Weights of a small multi-label audio tagger: 39062 training examples.
Rows from block 5, named by matrix and row number. Each number is 128 + 32 x the weight over the matrix's rms, rounded and kept within 0 to 255. All counts start at 0. Numbers have three digits each.
# convs2: project pointwise conv (model.blocks.5.convs.2.weight, 192x768x1), inputs 0-255
convs2.16:135114132114146108206113152130074140224110094131099076107122087163117142110119141096143159070155144141128173154098085120132106189149182157116125139057130102115172104135081134115120112104104029095152149108145137215135147130140085140095143143133178126126117139135134095150110112148091124129151164171129125124088113173119110149110150167120184087118133125183139120128140146113162161111084060103122132095108116132121128110116142135184128080146120125126182115125127180087165160112167115096142158091127160097138044156148138145086222155120136128057144117163140105130157141121133146131123139124108124130138151169126138080170123141149125158134139074101086098149212112131084139188090159146127118124083110075140138149195126148152112150157131099196107082105134128152139126076120130
convs2.17:154179113116099166122119123119141134175116124119097131129133140241124113170116143119171123112128188117174083094085149086126103114128140148107125125066172149130144119133083056122149098162147139131092107108113130114140107108115129097099107123062083091157092114206120048167121125119128136145154103143109159061088112107176149143100153130153144196115138094110043158137134111135132151136089079133117106078123121144065114120183206108145083082087132123147078129135112102135224115108117185122130152086097197117116110124138147105186096183138121132151141137097126124118143115121116104093179121082109170176174109153085146133132106123097139127136184134138035140139209037137120153075124172068169103103255142179127163057202104117136138137094125120157144102114093106127173078087134080
convs2.18:140135114134126139144108196130198125127127093133144116088152142175124134078150106126095130131110098201070156148120074131118104118144144133116133116032098137147134187129131119131159080161072139077104105124119143105158181117188056159103113155115133113108103147134094135164160171102065153100154132133087191124129156126124098166172124115160212103105121136137084134161101132116137124133128076122123105140123075114111165108143075140137198061102126114107178090120122129141212137076093132116165151100110178136152180107139110124174130185149089163195103140132098147127102138164146107089123152057136124186109167114140118154109131154104131139135110115079042118130127079155103138103153067126116131107113096122119093144102126166123102156140135105166153175085115122125131156160127142
convs2.19:109084158065099124087118188138103135114201142138108078124116090152135145136124113149150142105119182104144135117129113118141123068123152118098131063175101147143137137059065162150088134102171110108112100067114132102103123141102133129078121113104151160147174136040163150047108103129125122156139153133145133056128131154135152091136120106110133113126132121116176091179116141130145132109153054165108151098109145084119097159178122160143057098054086127159113099120088131080096132146152116097130127154164146104080187115163079123208123110087129095128140131126149117158173159085117104086156137149078133098117169111157132171128129126120191160126155147115133116109133088131133150148154098131186128118080112101154167093153077150115118139137136101076110147157117129134127134137112134
convs2.20:105158129092176109102114144127146109119107124132107047140142146140148153075154131152135147145146105152190103190115153112150126176164120135121098176098148104126086089121164096119103138127154124109100105097187097122080069107110120138174142109125105143134108131145101136102086146109080106077090102167154107112120161064131167117135096101142149187133067150112141070147146119104096143144129050160139157178092084158124159143161147129084187092095159139124173134131169197164073116121111093124121129118108105125183096131111121130137171138145146158131124114046112115132187121052124112118117133135170124149081118119127136099112200094142153115115188106160225070101106067132115113166154151109162129146101167036131180156104123093144133147129119077165154029172108153142124124087109137
convs2.21:142111122051107121133098107146159104182157098100154114098147102135146161215108130143139156104143098100074093136135218104104144114134125116155110124117159125119146068132104132113159168201153046068098124146095097130108141162112101096122109106228100063111126141121140083117127143135146121100118163161138143138106169088041120137125114151114199153141107113138117143181146129075115151121148190090148127152122167170185160129144100116149118068133092145105171105144067089123125143149118122132100158063140084113065113091130163141125187068122087132103103119168110101132091116123150211163117142123116143138139091124152153062113056138128157125174104136084148031150119138085113117069143202135086119142145113184153108168161151132072130081126116138089138116087113122115099122091102151
convs2.22:123172102152099161096161069106142144112140133077118159131126139101105104056094133154053155179103112109158170136153140150091125198137179137118129079120133114133123068176070109123130183073123169105134141158125162156140126132087147092218174099117175177113123118162141106099049154136129102133124151120100142165149104119104174086151127142135108122136122151126087156203109102106138144153146110121151117216148086086196127038081154068163213187047144118100107164171098110100136161171140140133149136082170097159078111133141141114122150034107141112136157111136090109118150138127108178135121152147098093124154123161164129143123099130113091125112115031075108160110142101103138146075134157150065145138155097189121102070111119107163142081127180177121124063080145118105111149128141073
convs2.23:112095088135127110139129151143114141164095138118134196117158141143151121144139071153131155183151098163127121120114230079103135128127127127093079141107101178138154210121121133148139176185086147072107115105181090116085078127116052116179136154113117169116107180076089131076060119135169106164160115146113087194128165095093113126158126137084144126146056125125108178160132096175151143118152194173160146086133152155098147098101106128097138135122114104088150148147192129173136094078117179122169131079129084123163207150164073120110142103095153109152116162139217133093196147110124147118079111097168115139074183114098130128125173134105139168107163146160074102128051077116139088098130120141099150103158157128131105158102186132125119140154180118150145121162134112196091138157110117
convs2.24:107134120065123150142156122103154130150069135117115075142118096076100127101097061174131171139165095078103096183092143127123113038096157128075142086150127158167105125119098140121119195102148130110177149164200098150218093132180181124150131085168171163114141109220113177106064148158120104180152088148113127144082159106094168076144242108144082172129128158137163131135107111107121136127149071108105114194148133130177124107148084163159082182227145132176136107041130180085155123134162105149117135105148192202102198140105135121120156112139130094157136136125116146093101118075127159160106120118140066135143130143202119075156037172119130116152182110147191062173125160155163119047152130114066187085140136136191134088254127124144136098143118069118112096151114135171041115136113127
convs2.25:129085116167131098108128210094163122119128124119081159160123141157159139143091069149196117140117129144112165177114180121170112100147110098130145118154150116134030167079097122115154159128114145115082094090069112154094118126110110154100130161154083102110103110224115153121144148160061144105173143037173109070120148145155154173149177062104085076145079130125068137089111134113185160100150095083145132083116170090140112165191125175191085169163150129121064154148100126109112128054138132132131109052193091142119144156171111111197096114105151117149160121083123124114185124138111117109140126164136139122106167124111167108090132120118109133068089092163145167130011118127156139123146148158110130160122136151082137201182147128104125079137144103075161174150127111166108143136138117
convs2.26:150121145149146133101143128140090087163162145119133125159122123109129126199116118142204093093126117133127114103084176102124103099111127108120152153101136062157118103111180106142145118115103157171100113104128107129086147096107152106127115160161102115142151136103178117124165125152116133135148143101118160089106078139205080132174098079132132147144145108101176134094099163129137138105118112163077106137138081131115143131097123135129128138129187156126169115150073124117168114156100195127138134068140118147094204118171085114221095153077096113234119146094185121129096140137134144160155117123119143111144154124086163102143010134132123112123104112130125076105180147138127093161131117134182123131145177174170179075056115116063114117152108096137097103135108115149114132183155130
convs2.27:137121117104117145101116113143125090186063156110128075139159175203138130089099184101112108147155094152047116128116173100135115141104116126130173162102141153144124047149138163132136037147133075127100108130157128148110104095202110117096137114100107147120140121120153120139148132116101059163158117140175115079081110096107062128143126128122176099146138188121071148178158155159107120118142182175098142107108112109161153111220089101117060078122120127123136115115164099112118133143092124083147148126109141129128206184076090130014145139176099104118109112158165160107088160153163121177125108048114105175205153135211156173107133114168135135122121054213144136110125059105157125206126143145119159152156107095105028122111112110084159087132123158143100146066111070125139155145110117
convs2.28:152085141116104093111105116131117129051097146112129136128113093115148151095142102134157138091131087135123110221093115087141153152159108135129161124123113081092128135100113142144101170117124116165080150115086120117149110120158128145069116121078124148121141157065168186119170132131167121119144082129075144081114128156171109195122052136106155175127152132116125078070101142164129093127117170128135124166145146165128132094118125121140125064090154146145065086132083097063129093115089124098160117176170060146147191132155087133202179052117111156119111103111046156181177120106104200115115124114137112119170147126131133107169145129116092149150121105194101150151118114149113100155142105171174160137178173087122159190000145127116165159166114162112108203115146103135172129119097134
convs2.29:117139141154075127079111176095154156103143125140100115117121172068168163065152081153179123082103107160191115154139115133144164115134107127104164123148128100075107184188134112132094184108131175110151150094124147110100132157073101147130166084068123154145119158112142077116111121136060138118115159160129193120121154176100096125191166129140097074137154115122158111120103155162116152150140052170137138141180190149095086076044171136101098123146156104127126134113099097136103114160119150106161119060162101113081142129198107131132110156138133137130134125144136114117198132176135121147117153135083106123163109132160167134182132111094155161150131147117111088100197185133092169093148177066051123136153141102167111082156132129178105146088164125095125157148159146149147141129111096
convs2.30:123079129096148134108129107146142158142154175152112064148136132190081105096104103137094134122146108130076112155084220112170140220117092140097106199156118079158085164078174120153133180176129174153116137155070115063134107138095142137128096165139168140142144119099101090139161158138177149142132158148109109069135092156122158114142138118112118115105133153103137111030117106141175128131095035175156173113096101165102103118110128151093164164186086110072181074099127079182170141076092126116109123095140145203105043135136166131121149084115130198142126101098117097146118124112119161205115106168141162172147102100129160114129116123112105082132186191111143116131069114137164123174130154146086126121225172146121103087167127099126145134164092108128141120091101172057129152130098134
convs2.31:098112149171144135091106015163189129132153112090117119121132153158133149117159135157129125158136160161093105090085105121102108048116108105126125146116120151163149151148152140133135191083118132207129093141104098107079133170133131090115115190080053079144141128051130104073137156127132157128107138126139087092127115118168157098118050140115121169128146108151144166114129142141170112095130203183135141163153156165150154130183113108069132193110218106120118148108127115093134111105112180088130156145085064103127130098163126126093066129062147139148141121109131139155134130091139134147089132119143106150172080129094118103108134149140175103095107148124213110129111086178112148152099144088121129101142099136095173120022144111132116123178085111148118119158093127096192111137129166
convs2.32:138131104126102116100122113136151100112141095114097106098102140078168083143133148103119142120113099111199104130100102136142196225138107134192160179113112072130071129141163191131158085134158129173163093141192143116125128123130094154209141128167162113123171129149109107172145156128101133112124158109105107119131067123147090088154099168155096166147097137102186092086140154199133142115114050127135127149130168087103124138208168132149136207197179146135142120130122161157145120083130105111133109150152145113117121085154103153124137123064137093169100144130096123127089136076146080046150143242133113130146110116125120107178158095135134159097067143115149172096162107145100128121136162069154106166070145050105134128091181146128118064132067132040147204116117118126124042131114121
convs2.33:128125149142141120187161171098118128166107137152108179125124171207140121080116052127109151140139145073133123109161168127106107163163091089105146121117124119141142149097211115157093062145099207148099164149139121075138117120104140111149144148097127178136115127116119153104181148119177139102107132152188110112138115107118147120115144127136151150165116139105116128069118095110103082119169141121120103083112094168107132152156125170123208146107131114145098128127145127226113115129076119143139138024098172105087061138098128116071114092121192123174138125125159113100101104134103087162114142143138110172125141124117152134092094140093094173140080175157142228096133149132127112108118088130139114112181186143133161099179096129122127180106114115198119028161138106114076112137148138
convs2.34:164138161126117147133079142122106100148195105143145163121105152101158103194135106117174135104095175126137108162137125117143183108162137131134097129196122101147121158125063100149168128113156082165144155115134124099113084125097077162137099111107071168116072130100141123141142116113179155089113188154116157216102121141154061132131131122125101135134101157063145125142209150103107117144114133137137129080145142110095134134126143083124143150097059103137045136101134147149137098102095117128128127076127126096111134137128159104127106138123100151184136165140115135125162133126112099114132127166125109088140119153102140115097078157116140121075149198115129141130150160165130131156112087143112160147112143091136143157158145121095104193182115098120136090174121149149072107147098141
convs2.35:145112147179129128097147160124141142108125104119155183118110158179119118099127095127051140168170175131059107189145214185115097125131134119102113077138139147044124184135118114122105058092123079094105134097180148147089092127103116133128126130131177173114075117129232198132076131118163134156132121170196161151169141156026164161174113150073112159135158108145077166055082169082116098141165073145142140192103116133139108158135075151099150098080089125139197123163170101117167155148145153108114119105138125141112170138140182113173065110091160114121147127081146147127138110148105085101127083088136122139122137110118129137167180133112064128081135102100156106113195165132095135147120125096086197103037145100145150092090104126121121132104164135122128082085101149075105118140161132
convs2.36:134124110191140137158119188121106134110125171142126116121133172138172112152166110118071179154128119092127131170140136120120094122148116159148092093143138167131140130143096159134120105124124118156126138115219154140194103157062085087047159164158089200107127124172136150140198074078168126127101145083140168144111155103141145141154161156151110122129056094119140109123156123107111092138121114116113139127170147119119101121088108137110200145080150158113210108046212127139138126141122153137084116145178116104146090138129169123100104092107111163139128168118082085127115096130141141083115117170133141133124113105149125095113098120120173099114114165148140065117161143152177111135175113159129212131071126122133111137169124134115115076096080106083166144167066125133099145178147122
convs2.37:145078123044136115137127105142147120180095110136150174123086099138132139087164156141121105197106092131153125179105117092150127108103132145132141071109117085169155112095077154146212061150205094114120128104128130110105154123124117107144107116125084168151129118056136106112013119128081124177096083166174117093112094079112066115146116147123140100148114116127102124089162140083108143125102140168136127096100119167104142187173133137056102138125118133160203128159144152113136096144140111134116165149190160120148152170149184108011111149146112102058172109195088142105137120124106121126169122168108147097132104128156151111143152105170141137093158066092177088147087079137131105120193186105177196142060120131127164148040132086040134157098108072055102161082106136120104131127106139
convs2.38:128074118179108117126126155164142151117087113170175137134113175142117104123154145157159186130080145148225125150103055146105168177118147143150145108180114111143124075142105090110168096164199174203152169226123107119097096140153112155146130082121114188178070161134133156136178155137128109085129176123096158127139069158179128089126150122089108184167140127133086108231151108095144132134052110171134112100122199105132099151134128147156119162191154152133135107141148160119096128111138113112095111100139097120112108137124124130102124163121153171159131162105102142116083142122113215114132124165112115099177153116062135093181172097142101120146190192075178092124090194123143164104189137157112187100125165080113093216145115114152158048157145107177126077131103133134111119135136124
convs2.39:131094126100146143176128069150053155129036154122146170144128079206102124160093050131092107119130133230153122117191146105145161115180124130163060126105140058170197191112133124130141201045129167130173117165143118149152090121151124109183138206133132151134080121061110089094119144107029126130109116121126165088132108140048150075161129152126137119125145131087183181175176104205167143138117048192119120121140137083176153183058131136144107150146045090123116132110118125054108103099113117116126122049151126113141092165109117114087113095105147105124123082172149085112128137080140088066097117087129134191120104085052143081145152155104136143117140114136111148097077075133087138161125132132075111164073177073115178106139132129141105117125163073185150070142151135171147122163124119
convs2.40:142097137158109137080104174107132162089143151119128104108141092202085080117118139114147133145120128094113131060160148097117127100089128087140108083098129117155188147085139143100172160112175116190124130153118109080126154116111115131130143175112179119139171164163089114109109154118150112141116142078132117075116128138126109080162213127158141195108158117128204148117081129134121119140153092162139158177125195112130104105117113141091181123154056117114157100104167066117146102141085126154156143193114178069102215139142128138100148128103102129075100126133170104085152150128133177126092122172113139088030143128118105155134094123162123108120157145121191130136162123080156112130161198103159107107088131023167109076245120114124118136191101135099161144140140137154189108151131101
convs2.41:136214125219149148112114157151091120128207155153144220104116186133110137145157080129170166126108131091184138137098069151103184099130183164089195147120131125135038132156095133121147124141221038195151143155082179164149110143130096126242130064084135134143107101199127086160109132150147115157101151094088156133084135155124152129104143079186120079121121133165126118036203147095115150128132081194112143167162123133133191103131162112216116084103212133201182096148168070175168150144179133116138130139103167116185082123146204112119106068162134127129122122145153145132140113142143143115128126150098140139073142132046138156109106126149103123051085102123118079133124171159105163091157131126120181115094132105111220124045114158108120117118211104104102124032112135167128093091109135